config.yaml
model: "masked image model"
dataset: "photos of arthropod specimens (BIOSCAN-5M)"
train_examples: 97500
image_size: 48
crop_scale_min: 0.5
horizontal_flip: true
translate: 0.12
method: "mae"
mask_ratio: 0.75
loss: "mse"
encoder_arch: "vit"
encoder_norm: "rmsnorm"
encoder_norm_position: "pre"
encoder_activation: "quick_gelu"
encoder_mlp_ratio: 3
encoder_head_dim: 32
encoder_fused_qkv: false
encoder_bias: "none"
encoder_qk_norm: false
encoder_parallel_block: false
encoder_inner_norm: false
encoder_drop_path: 0.05
encoder_patch_size: [8, 8]
encoder_layers: 16
encoder_width: 384
encoder_positions: "learned"
decoder_width: 128
norm_pix_loss: true
decoder_layers: 4
init: "orthogonal"
residual_init: "none"
optimizer: "normuon"
muon_scale: "match_rms_adamw"
lr: 0.0035
momentum: 0.9
nesterov: true
orthogonalizer: "polar_express"
adamw_lr_other_params: 0.0011
grad_clip: 5.0
steps: 5300
batch_size: 256
epochs: 13.9
lr_schedule: "cosine_restarts"
final_lr_fraction: 0
warmup_steps: 260
weight_decay: 0.2
adamw_weight_decay_other_params: 0.05
Rows from block 8 of the encoder, named by matrix and row number. Rows with one number belong to one neuron. Each number is 128 + 24 x the weight over its row's rms, rounded and kept within 0 to 255. All counts start at 0. After the name is the row's rms in percent of the matrix's.
# fc1: MLP up (encoder.blocks.8.mlp.fc1.weight, 1152x384), inputs 0-191
# fc2: MLP down (encoder.blocks.8.mlp.fc2.weight, 384x1152, transposed), outputs 0-191
fc1.44 097 [179 160 138 133 167 103  98 158  90 116 136 169 155 120 157 140 130  88 103 112 164 144 154 124 124 121 162  97 132 118 102 136 148 198 130 153 150 114 134 106 131 126 115 144 121 118 115 127 157 151 127 162 101 125 179 114 140  97 159  78 138 124 139 140 160 188 111 148 104 112  89 154 159 121 120 170 176 117 136 148 102 165  86 157 135 148 135 114 126 130 156 121 129 158 143 179 163 115 135  93 141 120 113 138 142 110 167 150 151 185 148 132 110 128 144 134 156 158 121 163 100 143 147 131 104 144 165 138 136 138 129 134 136 163 102 120 119 127  94 149 153 117  93 148 114 111 128 155  90 103 130  43 126 126 111 118 117 152 100 134 114 124 118 113 160 112 119 119 142 117 134 111 120 132 150 117 106 108 107 107  87 165 127  80 117 145 145 162 128 131 159 140]
fc2.44 093 [111 113 158 105 127 147 111 104 130 132 114 118 115 163 116 125  93  92 103 147  94 104 122 177 129 157 131 154  96 157 168 158 138 115 124 118 144 125 161 125 119 107 152 156 139  90 139 102 113 141 144 134 116  94 123 166  83 101 172 192 121 121 128 115 102 131 100 163 108 121 124  74 133 147 103 159 134 109  88 126 149 113 139 133 158  99 122  97 118 148 145 176 162 112 107  83  85 107  91 155 130  92 139 131  87 117 114 128 106  90 139 118 143 148  99 118 133 116 118 147 105 133 163 144  99 157 142 107 114 146 119 107 116 146  97 154 153 123 153 131 129 101 135 122 136 140 122 112  87 129 108 110 118 144  95  77 103  95 151 151 111 132 100 153 129  73 168 115 147 145 141 104 182 111 155 133 128 126 112 130 138 129 148 116 177 117 104 113 127 139 104 170]
fc1.45 104 [107 124 119 143 114 134 160 153 117 131  68 133 119 133 163 147 123 126 153 132 141 141 119 128 123 126 112 134 124 109 168 128 116 100 128 110 114  74  99  98  58 103 185 144  80 140 146 126 102 118  81 156 135 145 136 185  71 144 123 148 146 145  69 124 155 146 111 162 128  97 124 101 164 148 140 107 154 100 163 152 152 158 134 108 114  89 139 100  84 163 172 135 128  90 156 108 148 142 108 142 124  95 132 109 127 165 108  95 126 166 115 108 104 145 135 131 114 108 128 142 156 136  91 116 116 130 118 144 180 177 140 115  75 164 143 118 178 125 150 123 130 111 135 139 117 142 135 102 100 106 141 112 148 162 107  77 104 116 146 106 150 150 143 120 159 124 110 134 172 127 114 134 157 112 168  99 119 100 154  98 125 131 135 134 154 118 100 147  78 120 124 105]
fc2.45 095 [143 116 171 112 172 151 142 104 219 100 149 156 164 119 160 135 158 130 189 140 118 131 132 151 152 134 129 153 121 119 162 119 134  84 169 143 150  75 152 127 156 135 120  58 132  92 136 161  92 143 102 148 127 123  95 144 119  93 108 153 130  90 154 157  92 141 123 114 142 156 151 119  99 112  97  71 139 107 158  93 163  64 138 144 102 155 159 151 128 142 114 160 110 138 108 136 125 157 121 122 131 104 119 138 151 119 105  98 155 160  91 133 121 137  77 143 165 155 122 130 111 153  86 109 150  85 165 119 143 150 172 137 133  95 139 103  89 128 100 139 156  78 134 133 165 147 149 154 172 122 146 108 133 103 166 169  89 114 156 106 152 115 136 121 149 152 115 120 137 111  92 111 113 118 150 154 133 141 115 128 130 113 143 137  86 140 115 149 156  91 115 139]
fc1.46 096 [102 123 136 168 109 160  83  63 165 126  98 132 144 124 143  98 107 139 109 114 138 124 134 135 137 102 141 115 158 111  98 139 155 125  87 123 131 115  98 171 125 130 137 133  77 103 104 132  97  86 134  89 100 156 115 178 118 163 113 139 148 145  86 152 110 121  97 126 116  98 127 115  65 150 149 146  83 122 124 139 114 128 113 133 152  92 115  98 119 141 128 110 118 141 136 136  90 107 131 176 174 141 121 116 111  91 161 139 112 139 152 126 135 113 119 148 105 148 145 140 101 102 130 112 140 128 165 137 119 147 134 150 140 115 105 136  84  94 101 151 147 153 129 121 187  99 146 125 120 178 115 114 101 149 112 140 161 138  93 120  96 115 128  96 136 117 163 128 113 111 118 125 166 116 107 119 166  95 124 148 130 127 120 108 131 111  99 129 161 126  98  78]
fc2.46 108 [120 151 105 146 151 126 123 141 110 127 117 122 136 133  68  88 132 119 120 133 132  81 155 112 128 117 194 160 140 126 119 136 118 115 160 133 130 131 126 159 107 124 121 109 130 110 158 104 134 116 123 141 131 130 108 168 126 139 137  70  69 185 147 133 175 175 146 156 147 146  90  64 168 101 147 111 107 121 139 146 122 126 141 120  65 153 119 128  86 135 141 146 151  81  78 122  83 122 127 171 158 105 122 148 137 138 118 137 120 172 150 123 135 160 128 111 112  83 115 140 118 149 174 112 165 136  81 143 130  82  76 174 138 121 117 121 103 100 136 122 145 125 139 139 127 113 110 132 196 131 130 153 142 115 174 116 144 114 113 140 162 120 144 107 137 136 151 126 128 113 137  80 160 104 127 136 119 125  87 131 126 152 137 133 137 118  95 131 108 121  92 160]
fc1.47 106 [127 128 151 152 157  95 127  97 129 136 112 151 105 136 147 111 131 144 141 141 147  88  74 116 175 140 156  90 140  96 143 145 100 117 130 102 119 121 122 143 119 159 145 156 161 106 115 118 162  84 143 175 156 151 148 117 126 120 107 115 134 126 121 152 115 102 147 124 112 116  92 130 168 152  90 108 103 113 167 182 139 137  98 117 115 128 105 149 105 161 132 103 112  96 147 144 138  78 135 122 157  81 105  71  91 140 141 177 147 126 140 100  82 120 163  99 138 125 149 147 130 191 150 171  90 138 134 143 141 124  92 117 126 133 157 142 126 120 138 152 124 142 138  61 146 156 106 168 146 159 116 107 105 144  81  98 111 121 145 103 108 117 123 125 103 126 105 170 136 138 123 142  98 144 125 136 117 174 144 115 136 175  93  97 153 123 136 111 113 133 136 140]
fc2.47 100 [126  97 103 161 102 134 113 109  95 118 139 102 138 146 117 129  96 105  76 146 125 150 124 117  84 130 101 127 134 109 111 131 142 118 147 133 144 136 146 134 139 152 166 112 147 140 130 106 122 174  98 175 103 125 114 128 127 107 122 121 134 154 138 105 136 116 132 179 163 111 141 144 150 166 137  89 136 153 127 151 139 177 151 115 113 124 150  78 111 145 145 129  99 165 134 118  99 125 117 149 128 142 131 146 106  80  85 113 106 127 124  58 146 136 113 138  99 148 167 127 163 116  88 107 228 137 132 168 108 116 175 137 121 163 181 121 105  99 144 110 178 152 132 137 145 135 140 111 107  85 142 116 123 103 135  93  94 146 101 129 139 102 165 142 101 106 162 128 127 177 150 104  89 101 171 122  89 103 113 108 130 154 128 160 115 148 123  73  95 147 160  78]
fc1.48 099 [ 72 119 132 141 142 112 136 123 105 158  88 120 110 122 120 176 125 123 124 163 117  87 102 128 148 100  83 127 136 164 122 116 106 116 114 149 158 132 106 139 134 137 114  92  91 106 148 150  92 158 133 146  95  94 153 193 156 150  89 141 113 142  76  91 120 132  97 109 123 157  98  96 177  95 109 122 140 134 142 119  71 124 119 150 140 157 140 151  96 144  97 109 138  93 119 137 112 109 153 103 115 134  98 136 117 149 142 114  88  92 141 120 172 113 137 139 157 137 150 145 114 116 133 130 133 116 140 164 127 132 137 116 129 149 102 117 127 134 136 122 146 115 171 135 109 116 128 101 123 119 140 102  98 181 128 122 129 129 141  96 129  81 140 139 129 141 154 121 125 151 155 128 153 136  69 112 114 107 149 126 120 124 109 117  84 134 115 148 133 140 125 122]
fc2.48 099 [114  98 122 117 123 150 128 117 102 136 149 137 121 146 117 108 126 158 133 118 118 173 106  91 149 129 134 123 134 142 126 130 148  97 109 114 152  82 107 116 139 139 134 119 165 141  78  83 117 126 118 132 135 117 165 142 113 145 158 152 109 167 161 164 128 156 164 151  98 164 126 131 122 142 137 164 153  94  99 167 137 118 143 126 106 114 119 139 118 118 115 110 194 108  73 107 100  97 111 152 166 111  94 127 138 118 134 144 148  93 182 159 139 143 174 114 118 141  97 129 119 116 144 173 145 102  91 145 145  95 113 113 143 150 133 130  83 146 149 112 129 128  86 184 141 122 160 105 110 138 159 125 138 119 146 117  90 111 114 102 147 118  93 155 130 149 141 128 132 113 145 132 125 117 140 135 153 148 110 110 133 139 156 136 128 151  82 104 110 138 156 110]
fc1.49 100 [151 154 142 155 170 125 146  99 127 107 102  74 122 105  97 119 118 163 140 144 144 113  85 129 121 157 115 191 137 171 109 165  91 130  78 120 121 138 111 138 113 138 102 109 124 120 101 137  97 129 110 126 132 152 131 102 118 114 136 123 123 158 157 136 133 122 128 116 142 104 126 152 107 119 103 145 193 129 123 129  87 122  73 115 157  94 136  94 103 119 136 131 125  95  83 123 154  80 126 187 149 151 173 149 121 162 131 100 148 141 155  76 146 174 139 137 111 102 118 137  49 111 116 101  91 114  80 113 111 149 115 129 101 123 126 107 157 153 158 132 134 103 124 129 142 153 151 101 127 147 166  92 115 103 126 104 147 102 133 143 174 120 132 167  93 126 153 107 128 159 104  91 122 150 147 148 121 119 139 111 112 144  74 113 119  95 172 135 148 129 113 112]
fc2.49 109 [121 119 130 182 126  76 117 148 112 184 129 127  89 131 151  92 165 145 131 135 121  95 137 120  98 146 121 108 138 132 123 139 150 120 125 133 144 103 123  86 127  95 179 166 158 132 144 149 162 107 113 133 146 129 103 126 143 158 117 116 156 140 154 128 122 151 109 118 132  84 178 117 126 119 135 134 119 153 126 112 130 128 124 118  64  93 108 119 169 135 117 138 120 135  87 118 132 110 137  95 110 110 133 115 143 125 107 150 115  98 117 136 109 176 162 104 122 135 163 134 192 148 159 109 125 144 139 104 140 123 123 112 151 111 116 142 149 128 102 137 117 175 118 166 125 159 160 109 122 179 125 135 126 148 106 110 110 153 129 140 113 159 112 128 107 106 117 124 127  92 139 108 118 155 147  92 128 100 136 114 109 134 103 123  83 161 137 119 123  85 147 150]
fc1.50 102 [136 141 102 114 129 138 116 143  89  92 157 142 119 112 127 152 153 146 164 103 110 153  53 147 111 116 123 155  93 146 159 177  83 149 139  96 106 100 125 133 159 146 105 146 135 140 148 118 134 123 150 136 125  66 175 121 123 145 146 162  97 153 151 142 152 145 165 192 126  87 144 147 124  84 128 113 135  96 109 119 117  83 113 121 143 133  97 153 108 138  96 137 117 144 151 110 128  99 162 171 136 138 118 121 132 110 105 131 141 150 116 121 126 130 101 132 132 142 111 110 111 134 127 131 154 129 121 132 136 143 101 175 177 160 137 138 108  91 113 119 105 123 128 153 160 131 141 130 110 155 114 182 159 108 124 115  74 135  90 107 103 134 132 126 163 109 164 161 114 115 138 140 143 145 175 118 137 150 126 143 128 157 106 137 117 124 128 110 170 154 140 119]
fc2.50 067 [137  97 111 115 129 148 149 145 151 130 112 133 112 146 133 128 105 157 169 175 158 166 113 150 119 135 165 120 115 167 131  84  96 105 120 146 136  82 166 116 134 118 159 156 144 128 136 160 193 137 114  82  84 120 120 118 156 147  77 145 108 125  96 130 166  89 102 113 135 146 136 103 130 112 125 116 161 140 114 114 152 162 134 188  89 111  90 176 127 144 137 115  93  93 124 108 135 147 151 125  94 102 136  92 134 159 125 155 139 179 141 162 170 140 138 167 114 115 180 132 110  93 119 121 117 114 112 131 144 151 133 129 109 118 140 144 137 133 127 159 118 180 137 104 114 150 128 135 148 106 189 124 103 136 132 111 179 137 126 148 127 150  82 114  95 134  97 157 137  54 142 104 135 138 162 125 139  88 118  99 119 104 148 118 115  95 148 157 118 147 133 111]
fc1.51 099 [161 138 119 148 153 154 107 108 135 139 156 129 170  78 135 148 123 116 127 146  77 103  99 141 140 135 139 124 126 162 130 128 153 116 138 146 154 102  94 152 141 130 135 149 149 115 120 158 111 147 168 101 146  97 136 152 100 146 164  86 130  59 123 144 117 146 134 127  66 120 158 183 146 112 128 146 155 108  78 122 116  95 162  92 135 101 146 103 148 136 139 162 143 119  93 132 149 122 132 160  83 120 107  73 115 102 151 137 119 160 113  81 142 157  83 142 114 126 168 148  84 137 117 143 118 115 151 109 124 157 124 165 112 116 144 132 101  93 101 108 140 133 119 125 142 122 121  92 135 114 125 137 167 111 153 127 139 120 113 156 104 113 139 139 153 174 132 144 113 139 128 109 132 121 138 172  80 116 141 124 165 155 123 125 118 108 123  93 139 134 135  76]
fc2.51 112 [139  87 140 138 153 159 135 100 136 124 116 138 162 131 134 130 145 152 150 125 100 165 125  96 184 119 156 108 146 130 104 145 117 127 133 156 120 148 165 109 138 123 121 168 155 104 120 140 150  72 107 105 123 138 134 117 164 149 103  75 150 133 132 143 111  95 122  97 143 133 115 142 142 141 129 120 107 129 124  94 132  95 149 123 113 123 128  90 134 138 122 104 103 145 156 130 152 149 129  92 104 142 165 107 127 118 140 134 146  76 143 111  90 130 176  81 129 188 100 146 126 131 142 115 107 146 166 129 119 140 111 130 140 158 144 174 101 150 125 111 172 142 120 115 103 118 134  75 148 165 108 143 171 171 127 125 113 134 143 161 166 153  78 140 119 129 144 137 110 154 102 105 121 136 123 128 169  90 117 105 165 118 151 130 106 130 161 162 174 154 140 146]
fc1.52 105 [114 164 160 120 150 136 132 115 156 133 111 119  68 130 111  91 129 144  94 136 121 113 138 128  91 146 150 152 134 159 116 126 156  98 154 132 109 104 115 149 150 123 140 148 151 135 178 101 130 135  84 156 141 117 109 166 181 110 118 152 141 123 107 116 112 113 157 129  85 122 166 116 132 124 103 102 180 113  83  62 128 149 140  76 148 109  94 135 120 138 123  92 132 149  88 174 137 185 146 111 111 129 124  74 131 153  88 150 120 111 122 163 115  94 168 134 141 110 165 125 130  99 102  88 146 164 158 112 137 135 145 129 122 148 154 148 126 173 101 152 183 106 101  97 160 153 125 154 115 143 117 153 115 122 148 145 113 142  95 128 112 123 188 128 120 148 136  91 128 107 164 158 114 113 138 161 137 133 143 144 137 183 115  94 104 125 122 133 147 139 120 132]
fc2.52 108 [108  95 114 162 146  96 133 108  96 133  84 137 148 102  99 167 163  87 134 170 107  99 158 122 176 154 131 130 142 126 129 134 177 128 167 148  95  96 136 165 127 123 144  98 117 168 102 149 118 132  93 110 162 160 113 181 134  86 141 122 145 156 144 143 118 116 126 152 128  84 154  90 131 139 149 152 129 170 118 157 170 170 136 170 160 106 114 105 127 124 130 131 106  73 116 149 105 141  86 123 110 156  86 134 113 135 143 153 118 130 135  88 116 127 127 158 148 137 133 121 102  99 109 117 138 106 136 141 192 155 148 122 177 164 139 107 104 154 104  90 107 161 106 118 129  94 134 139 109 156 134 141 152 154  98 110 105 128 165 134 111 155 141 148 109 145 167 157 159 137 102 118 175 132 109 158  87 146 120 183  69 123  98 127 161 165  83 134 116 100 125 119]
fc1.53 107 [120 118  82 120  95  94 137 132 112 149  94 177 111 175 117 138 133 128  89 129 114 142 133 149 125 114 136 153 138 111 124 180 154 151 119 143 137  90 124 114 140 135 109 121 140 176 143 173 140 145 137 127 143 143 121 110 152  83  98 120 146 149 128 118 113  97 170 114 109 151 117 112 138 139 146 116 117 142 114 139  99 133 109 137 112 112 143 121 107 153 101 103 113 108 118 140 150 136 148 130 138 107 174 145 152 115  97  88 116 185 134 145 152 126 110 196 142 138 125 155  78 127 126  97 146 117 127 104 134 134 154 129 121  83 157 143 107 126 145 144 158 132 151 149 107 118  86 117  99  79 112  85  78  97 155 134  61 143 105 162  84 160 111 142  70 107 121 125  85 140  75 144  83 115 150 179 144 125 159 119  89 115 122 112 131 104 126 126 161 137  62 127]
fc2.53 129 [114 135 118 104 130  98 158 134 173 105 176 168 112  89 166 126 109 101  88  93 143  93 104 117 155 100  76 106 107 110 132 133 104 105 136 159 151 128 142 147 126 145 110 113 134 149 132 164 123 107 116 108 128 163 100 124 104 144  87 128 175  74 150  96 104 104 109 135 113  82 158 132 112 136 117 114 155 134 138 114 138 119 159 131 156 109  78 129 145 127 118  59 152 124 147 133 159 135 143 125 141 134 141 154 107 128  59 105 116 174 168  79 143 129  91 122 151 119 141 110 147 145 129  99 138 159 145 138 125 126 182 119 171 113 149 129 116 143  84 113 121 134 136 137 101  78 153 108 126 110 134 137  77 136 133 109 114 156 135 124 127 131 113 143 115 145 126 143  96 128 106 144 145 156 129 132 177 175 119 103 139 110 186 149  98 111 115 144 145  89 122  81]
fc1.54 096 [121 146 118 109  78 169 185 103 159 113 173 158 143  84 113 141 110 164 149 142 104 121 129 121 193 115 128 180 135 168 103 128 128 111 150 125 138 112 129 176 100 127 113 141 131 116 105 116 137 101  98 156 153 150 109 114 154 138 162 123  99 134  97 164  96  93 137 118 140 143 142  93 144 139  94 147 128 161 149 110 140 141 125 107 110 137  99 123 128  89 183 121 119 136 106 102  93 136 124  98 124 142  96 132 132 161 155 125  93 101 119 150 130 117 112 153 104 164 124 178  96 132 115  90 111 141 165 163 141 151 144 156 178 142 124 114 138 130 153 156 136 156 158 136 147 124 108 150 105 114 153 129 144 119 113 116  96 139  91 126  89 135 141 119 101 114 101 134 126 122 118 116 130 141 114  95  92 170 114 134  99 101 124  94 135  93 118 128 106 140 116 170]
fc2.54 074 [ 99 123 145 147 145 134  91 102 110 144 102 130  96 108 116 128 125 100  96 160 148 122 114 132  99 131 141 141  96 140 149  77 189 124 144 159  87 128 130  95 130 130 122 159 107 124 153 120 102 128 183 112 101 173 134 147 115 106 102 142 126 116 131 123 153 121 103 124 113 133 102 167 104 120 152 129  87  96 159 127 147 140 182 170 119  99 149 106  62  90 108 103 140 141 136 127 134 109 118 147 143  94 124 207 123 153  99 112 115 135 147  72 120 127 144 144 141 172 175 139 130 105 126 108 131 156 142 136 141 140 141 129 118 129 116 143 160 157 157 131 150 141 131 119 103 121 125 120 152 130 126  91  81 139 133 103 137  92  99 142  68 149  83 143 128  87 144 127 151 147 143 105 145 141 114 127 127 153 105 197 168 125 181 146 107 146 122 121 122 135 103 110]
fc1.55 104 [132 123 127 125 123 122 105 114 135  87 143 119  97 177 147 110 136 157 145 131 113 130 154 129 102 166 116 174  86 138 134 137 123 109 151 127 153  88 131 131 152 144 140 162 124 141 146 123 160 138 110 132 108 179  98 161 169 117 129 169 135 158 120 124 101 119 169 110 132  97 166  98 155 135 145 129 129  97 105 175  90 130  90 123 134 136 181 102  95  98 128 112 102 137 170 121 119 167 143 139 119 118  97 105  77 131 155  95 144 120  93 142 129 128 148 130 105  88 148 128 110 163 129 119 139 159 108 149 128 103  88 120 100 141 132 164 130 125  99  89 141 129  97 144 120 121  77 113 119 135  93 135 163 131  99 114 134  89 104 129 134 128 156  97 145 128 108 133 130 116 118 133 109 105 145 118 148 119 105 151 125 125 152 143 118 111  86 126 123 143 150 140]
fc2.55 091 [ 88 155 103 115 144 121 157 193 151 128 119  72 136  95 147 123 126 156 102 118 100 154 120 168 105 137 111 133 137 120 145 152 147  95 100 138 124 148 147 102  69 154 109 125 125 156 172 107 142 185 136 107 117 161 115 126 113 104 126 115 149 166 177 137 105 131 128 147 140 115 138 132  67 139 126 122  85 134 153 126 154 203 172 132 113 141 149 116 121 121  92 115 126 159 127 123 100 138 119 152 147 125 104 122 132 127  63 149 126 130 104 108 151 109 133 124  70 133 140 161  66 116 115 118 138 130 121 141 145 121 122 101 129 107 147 139 143 123 118 129 125 101 131 144 115 116 146 104 184 149 155 125 143 130 129 126 119  97  91 133 136 142 137 107 162 155 168 105 160 118 159 120 148 145 164 156 141  99 130 133  83 127 158 115 155 147 138 130  80 121 100 170]
fc1.56 104 [130 144 131 112 176 133 156  88 114 165 106  89 165 171 120 145 107 133 131  94 144  84 159 155 142 123 126 148 104 119 107 113 115 116 152 168 121  93 108 126  94 109 157 142 151 123 165 127 133 135 142 109 156 113 141 132 130 108 140 161 158 111 115 144 131  95 125  98 126 125 138 127 103 110 129 120 120 158 134 197  97 106 106 102  97 114 123  91 157 116 159  97 137 144 139  91 148 110 120 132 162 112 114  74 136 157 102 115  73  93 150 134 108 138 112 148 159 129  69 120 138 150  89 123 105 150 129 145 192 130  97 129 159 130 159 104  84 126 165 114 138 127 129 129 124 112 106  77 145 138 103 127 153 139 109 110 135 161 103 160 105 141 120 147  97 135 135 115 151 114  96 123 141 147 125 130 127  88 154  94 129 160 136  93  57 133 137 102 147 168 127 125]
fc2.56 101 [127 160 138 155 143 141 138 151 130 115 144 128 100 139 140 150 121 138 142 170 157 131 144 109 160 166 147 131 123 139 139 147  99  97 130 134 129 129 119 116  93 162 136 174 144 137 139 113 118 107 127 159 146 114 126 126 162 162 122 145 120 130 139 154 136 128 123 113 178 153  98 140 167 134 127 137 158 155 133  82 136 158 129 123 167 187 143 167 143 142 106 175 129 103 117 158 145 112 103  86 128 148  77 166 132 124 180 141  87 139 124 131 116  95 146 147 123 100 143 131 173 133 135  91 150 151 100  89 137 144 117  99 137 185  95 147 149 118 170  79  96 168 107 125 125 139 145 102 119 108 131 162 162 109 144 130 107 114 171 102 109 125 176  82 144 132 148 151 127 122 108  72 106 154 158 166 132 102 101 126 182 116 153 159 154 139 158 118 100 116 150 120]
fc1.57 097 [131 125 103 139 125 113  96 108 113 164 137 103 135 158 105 135 118 124  97 128 144 154 128 140 104  95 175 177 142 126 131 154 126 122 136 131  56 100 100 134 124 133  96 124 156 164 103 102  84  84 123 118 100 137 100 144 142 165 129  95 138 124 154 124 128 104 114 136 107 104 145 124 119 167 129 144 109 113 105 119 156 100 129 144 173 131 149 135 183 152  80  97 143 135  68 145 151  52 137 104 142 101 115 132 120  99  95 126 154 132 140 109  98 118 131 139 118 158 128 144 125 132 116 146 134  92 165 105 132 158 108 131 188 128 162 132 120 106 136 144 148 105 130  99 138 138 120 101 115  92 146 132 100 126 115 133 120 122 115 137 130 125 152 122 128 144 146 132 157  97 181 171 114 122 103 149 180 147 171 132 129 152  97  98 111 134 106 135 196  91 153 148]
fc2.57 088 [135 149 167 118 129 126 132  93 145 152 102 140 113 102 129 153 147  82 137 153 127 121 138  97 104 170 153 132 152 102 141 162 199 123 184 146 162 108 153 152 130 103 171 152 109 137 129 128 157 152  92  78 102 153 105  94 164 115 171 140 127  88  94 139 135 129 125  41 136  99 157  94 159  79 134 142 128 143 120  91 159 139 159 134 132 134 107 117 135 117 112 129 117 141 151 133  96  98 124 144 128 107 167 141 162 120 147 149 116  96 126 125 162 114 137 132 126 104 157 120 128  71 137 116 149 121 155 109 103 127 114  67 118 126  92 163 122 130  85 145 114 129 126 162 111 177 123 136 102 165 147 124 171 160 154 120 129 105 181 119 118  89 142  59 120 134 159 122 126 137 140 125 155 115 114  85 111 154 126 125  84  83 169 108 138 108 126 143 171 146 141  97]
fc1.58 093 [126 108 126 145 117 141 137 118 137 150 122 107  87 138  84  94 106 149 129 104 136 129 111 126 135 140  94 136 112 159 116 160 143 132 128  93 118 146 101 155 140 122 145 122 130 172 106 101 111 122 132 140 126  98 113 123 120 108 108 145 147 113 103 121 126 109 125  92 129  96 150 142 103 123 131  62  90 125 122 147 125 181 119 152 138 144 114 138 132 112 121 109 158 128 114 112 124 121 145 140 136 123 149 109  94 126 118 111 112 125  85 143 148 136 147 125 142  82 112 127 127 125 109 144  68 135 121  94 105 148 109 191 141 120 110  91  92 109 170 129 118 128  92 104 119 143 126  95 141 142 161  94 195 133 146 120  98 125 138 151  96 133  85 107 139 161  99 113  85 130  93 110 104 131  89 143  95 124 122 143  71 183  93 130 131  76  98 188 141 142 116  95]
fc2.58 081 [134 124 139 129 134 149 104  74  94 132 159 153 130 137 145 131 158 113 183 137 109 166 127 131 115 106 143 104 126 101 114  92 125 197 115 145 105  95 124 174  97 119 117 126 112 118 122  92 113 135 158 101 139 142 130  93 153 137 195 104 112 204 149 117  98 139 116 134 122 191 115 138 124 129 108 138 141 112 137 163  95 129 121 136 139 103 133 127 162 135 102 155 134 133 130 146 132 146 129 144 113 137 125 105 213 106 115 158 136 152 156 140 117 109 146 160  89 111 169 112 128 164 102 123 150 122 132 158 115 138 143 117 183 125 122 160 152 119 142 141 140 102 147 169 141 150 105 134 101 129 114 129 135 155  94 117 115 155 145 146 138 145 157  55 153  77 114 158 151 123 129 164 148 163 106 121 149 111 127 116 129 132 100 101 139 141 125 108 148 150 120 166]
fc1.59 096 [110 129 102 114 157 129 143  82 118  77 185 124 198 163 113 144 139 153 122 143 123 140 149 160 119 153 133 136  89 152 146 124 115 127 149 127 134 100 133 149 105  87 166  92 123 158 155 130 158 131 144 139 117 110 126 138 133 141 137 116  82 139 122 134 131 185 159 121 145 123 122 151 101 127 131 102 118 176  90 150 115 113 160 128 134 135  96 123 105 126 144 108 156 137  84 130 148 178 170 155 115 138 148 143 155 130 162 139 127 138  80 133 106 186 118 117 114 123 117 138 164  98 128 140 125  87  63 103  86  91 127 158 128 127 121  95 129 161 146 153  90  73 127  86 142 129 117 133 119 120 134 110  90  95 126 106 139 167 129 172 164 162 104  99 106 144 134 147 108 143 119 146 111 126 141  99 173 131 124 107 114 116 149 115  79 127 150 115 158 143 129 127]
fc2.59 115 [ 90 121 135 132  93 138  90 167  80 142 100 152 112 123 152 109 148 138 114 115 173 149 112 103  97 127 127 114 128  88 113 124 150 154  97 154 115 127 140 128 126 159 132 141 143 157 134  94 136 126 139 127 124 131 151 113 154  96 159 130 108 163 111 162 128 142 161 155  92 131 145 136 142 127 119 139 155 123 137 118 101 126 115  94 141 135 186 161 124 122 164 137 119 126 163 114  64 125 139 132  68 149 178 108 104  73  98 115 173 143 149 130 116 168 123 127 142  82 175 147 143 139 109 133 134 132 104 128 114 156 150 140 126 107 119 130 123 166 152 158 149 145 146 136  90 113 140 121 138 144 125 131  83 111 136 124 109 146 101 100 134  89 134 113 132 136 101  81 126 155  85 118  79 162 120 102 105 132 129 150 127 104 108 141 120 131 141 131 101 120 134 157]
fc1.60 108 [111  86 120  79 156 131 111 137 161  80  92 100 151 118 164 126 124 159 151 129 154  75 150  97 128 169 148 163 164 118 140 136 150 159 174 111 105 132 147 105 122 122 122 115  85 107 125 145 140 131 135 154  98 118 119 121 112 141 153 105 128 191 172 125 163 129 103 161 136 132 130 165 114 114 149 139 129 119 107 127 142 153 145 139 138 179 111 129 133 141 140  98 162  94  99 144 153 118 117 138 108 161 120 125 147 140 150 149 132 161 136 152 147 129  96 125  98 125 143 151 142  92 117 160 144 144 123 107 144 131  98 168 155 106 155 128 135 111 172 153 134 102 105 127 109 112 114 139 151 159 105 102 150 119  89 120 119 105 133 102 122  58 118 132 146 117 122 115 150 147 115 123 157 120 120 125 154 110 145 114 137 114 122 113  80 100 139 118 174  73 153 101]
fc2.60 111 [132 156  90 160 152 162 119 151  81 153 127 190 129 153 136 105  71 118 105 134 161 179 122 149  88 138 136 141 119  97 123 111 121  97 136 122 158  75 156 151  85 130 144 126 159 127  88 161 162 114 115 152 162 141  97 131 109 106 107 100 162 134 111 155 169 128 128  82 163 131 140  94 146 103 142 121 102 130 144 112 101 110 108 104  97 112 127 110 100 141 101 137 111 132 140 112 162 171 112 138 123 129  93 143 125 182 124 111 127 146 148  99 152 175 140 130 172 133 130 119 109 117 159  98 130 114 148 114  91 135 137  98 142 125 138 154 121 131 137 161 141  59 131 130 117  99 153 143 134 149 129 157 164 127 141 119 140 125 122 149 115 113 175 111 141 152 119  78 134 108 163 149 139 122 164 113 139 160 152 134 130 122 131  91 148 117 106  83 141 137  84 167]
fc1.61 100 [126 163 132 153 105 119  94  99 137 116 111 140 120 147 163 123 110  97 145 136  69 136 135 144  78 135 124 100 164 138 125 133 107  94 158 132 149 117 132 200 111 167 108 133 132 145 129 112 102 150 157 160 136 157 121 144 162 115 124 163 107 146 104  98 133 140 125 122 121 155  92 104 163 120  84 104  88 152 109 107 114 111 122 137 106  92  98 110 103 149 117 106 154 115 109 132 113 148 160 134  94 126  96 141 130 115 117 116 116 135  89 128 148 146 159 153 122  94 145 127 128  76  93 133 114 134 160 136 125 116  90 139 122 139  99 158 146 106 121 151 150 142 133 162 138 113 151 122 137 160 117 151 121 141 155 157 155 120  93 127 152 133 146 131 106 151 107 159 122 104 109 153 163 148 136 173 145 121 148 139 105 120 137 107 157 135 121  94 139 136 121 108]
fc2.61 095 [157 102 104 164 115 106 174 150 138 157 130  95 101  94 138 133 143 111 109 142 109 155 130  92 132  98 139 124 118 159 147 201 138 138 144  95 117 140 160  98 133  77 125 153 149 120 135 131 129 147  98 186 134 158 158 142 142 161 122 146 166 146 145 121 109 148  93 159 129 113 145 146 110 156 164 119 187 110 132 123 158 151 126 149 143 163 124 164 163 107 146 138  72 105 155 132  95 133  91  94 176  95 177 123 134 102 106 118 127 124 129 104 109  91 137 107 119 133 146  79 118 130 135 107 106 140 144 174 128 125 143 171 143 129 141 126 127 144 100 115 115 115 119  82 134 116 143 112 147 104 130 120 103  85 113 118 117 119 131 127 141 134 107 109 156 125 152 102 165 107 120 146 146  90 146 154 184 182 126 105 141 113 146 116 114 129  71 123 135 146  99 130]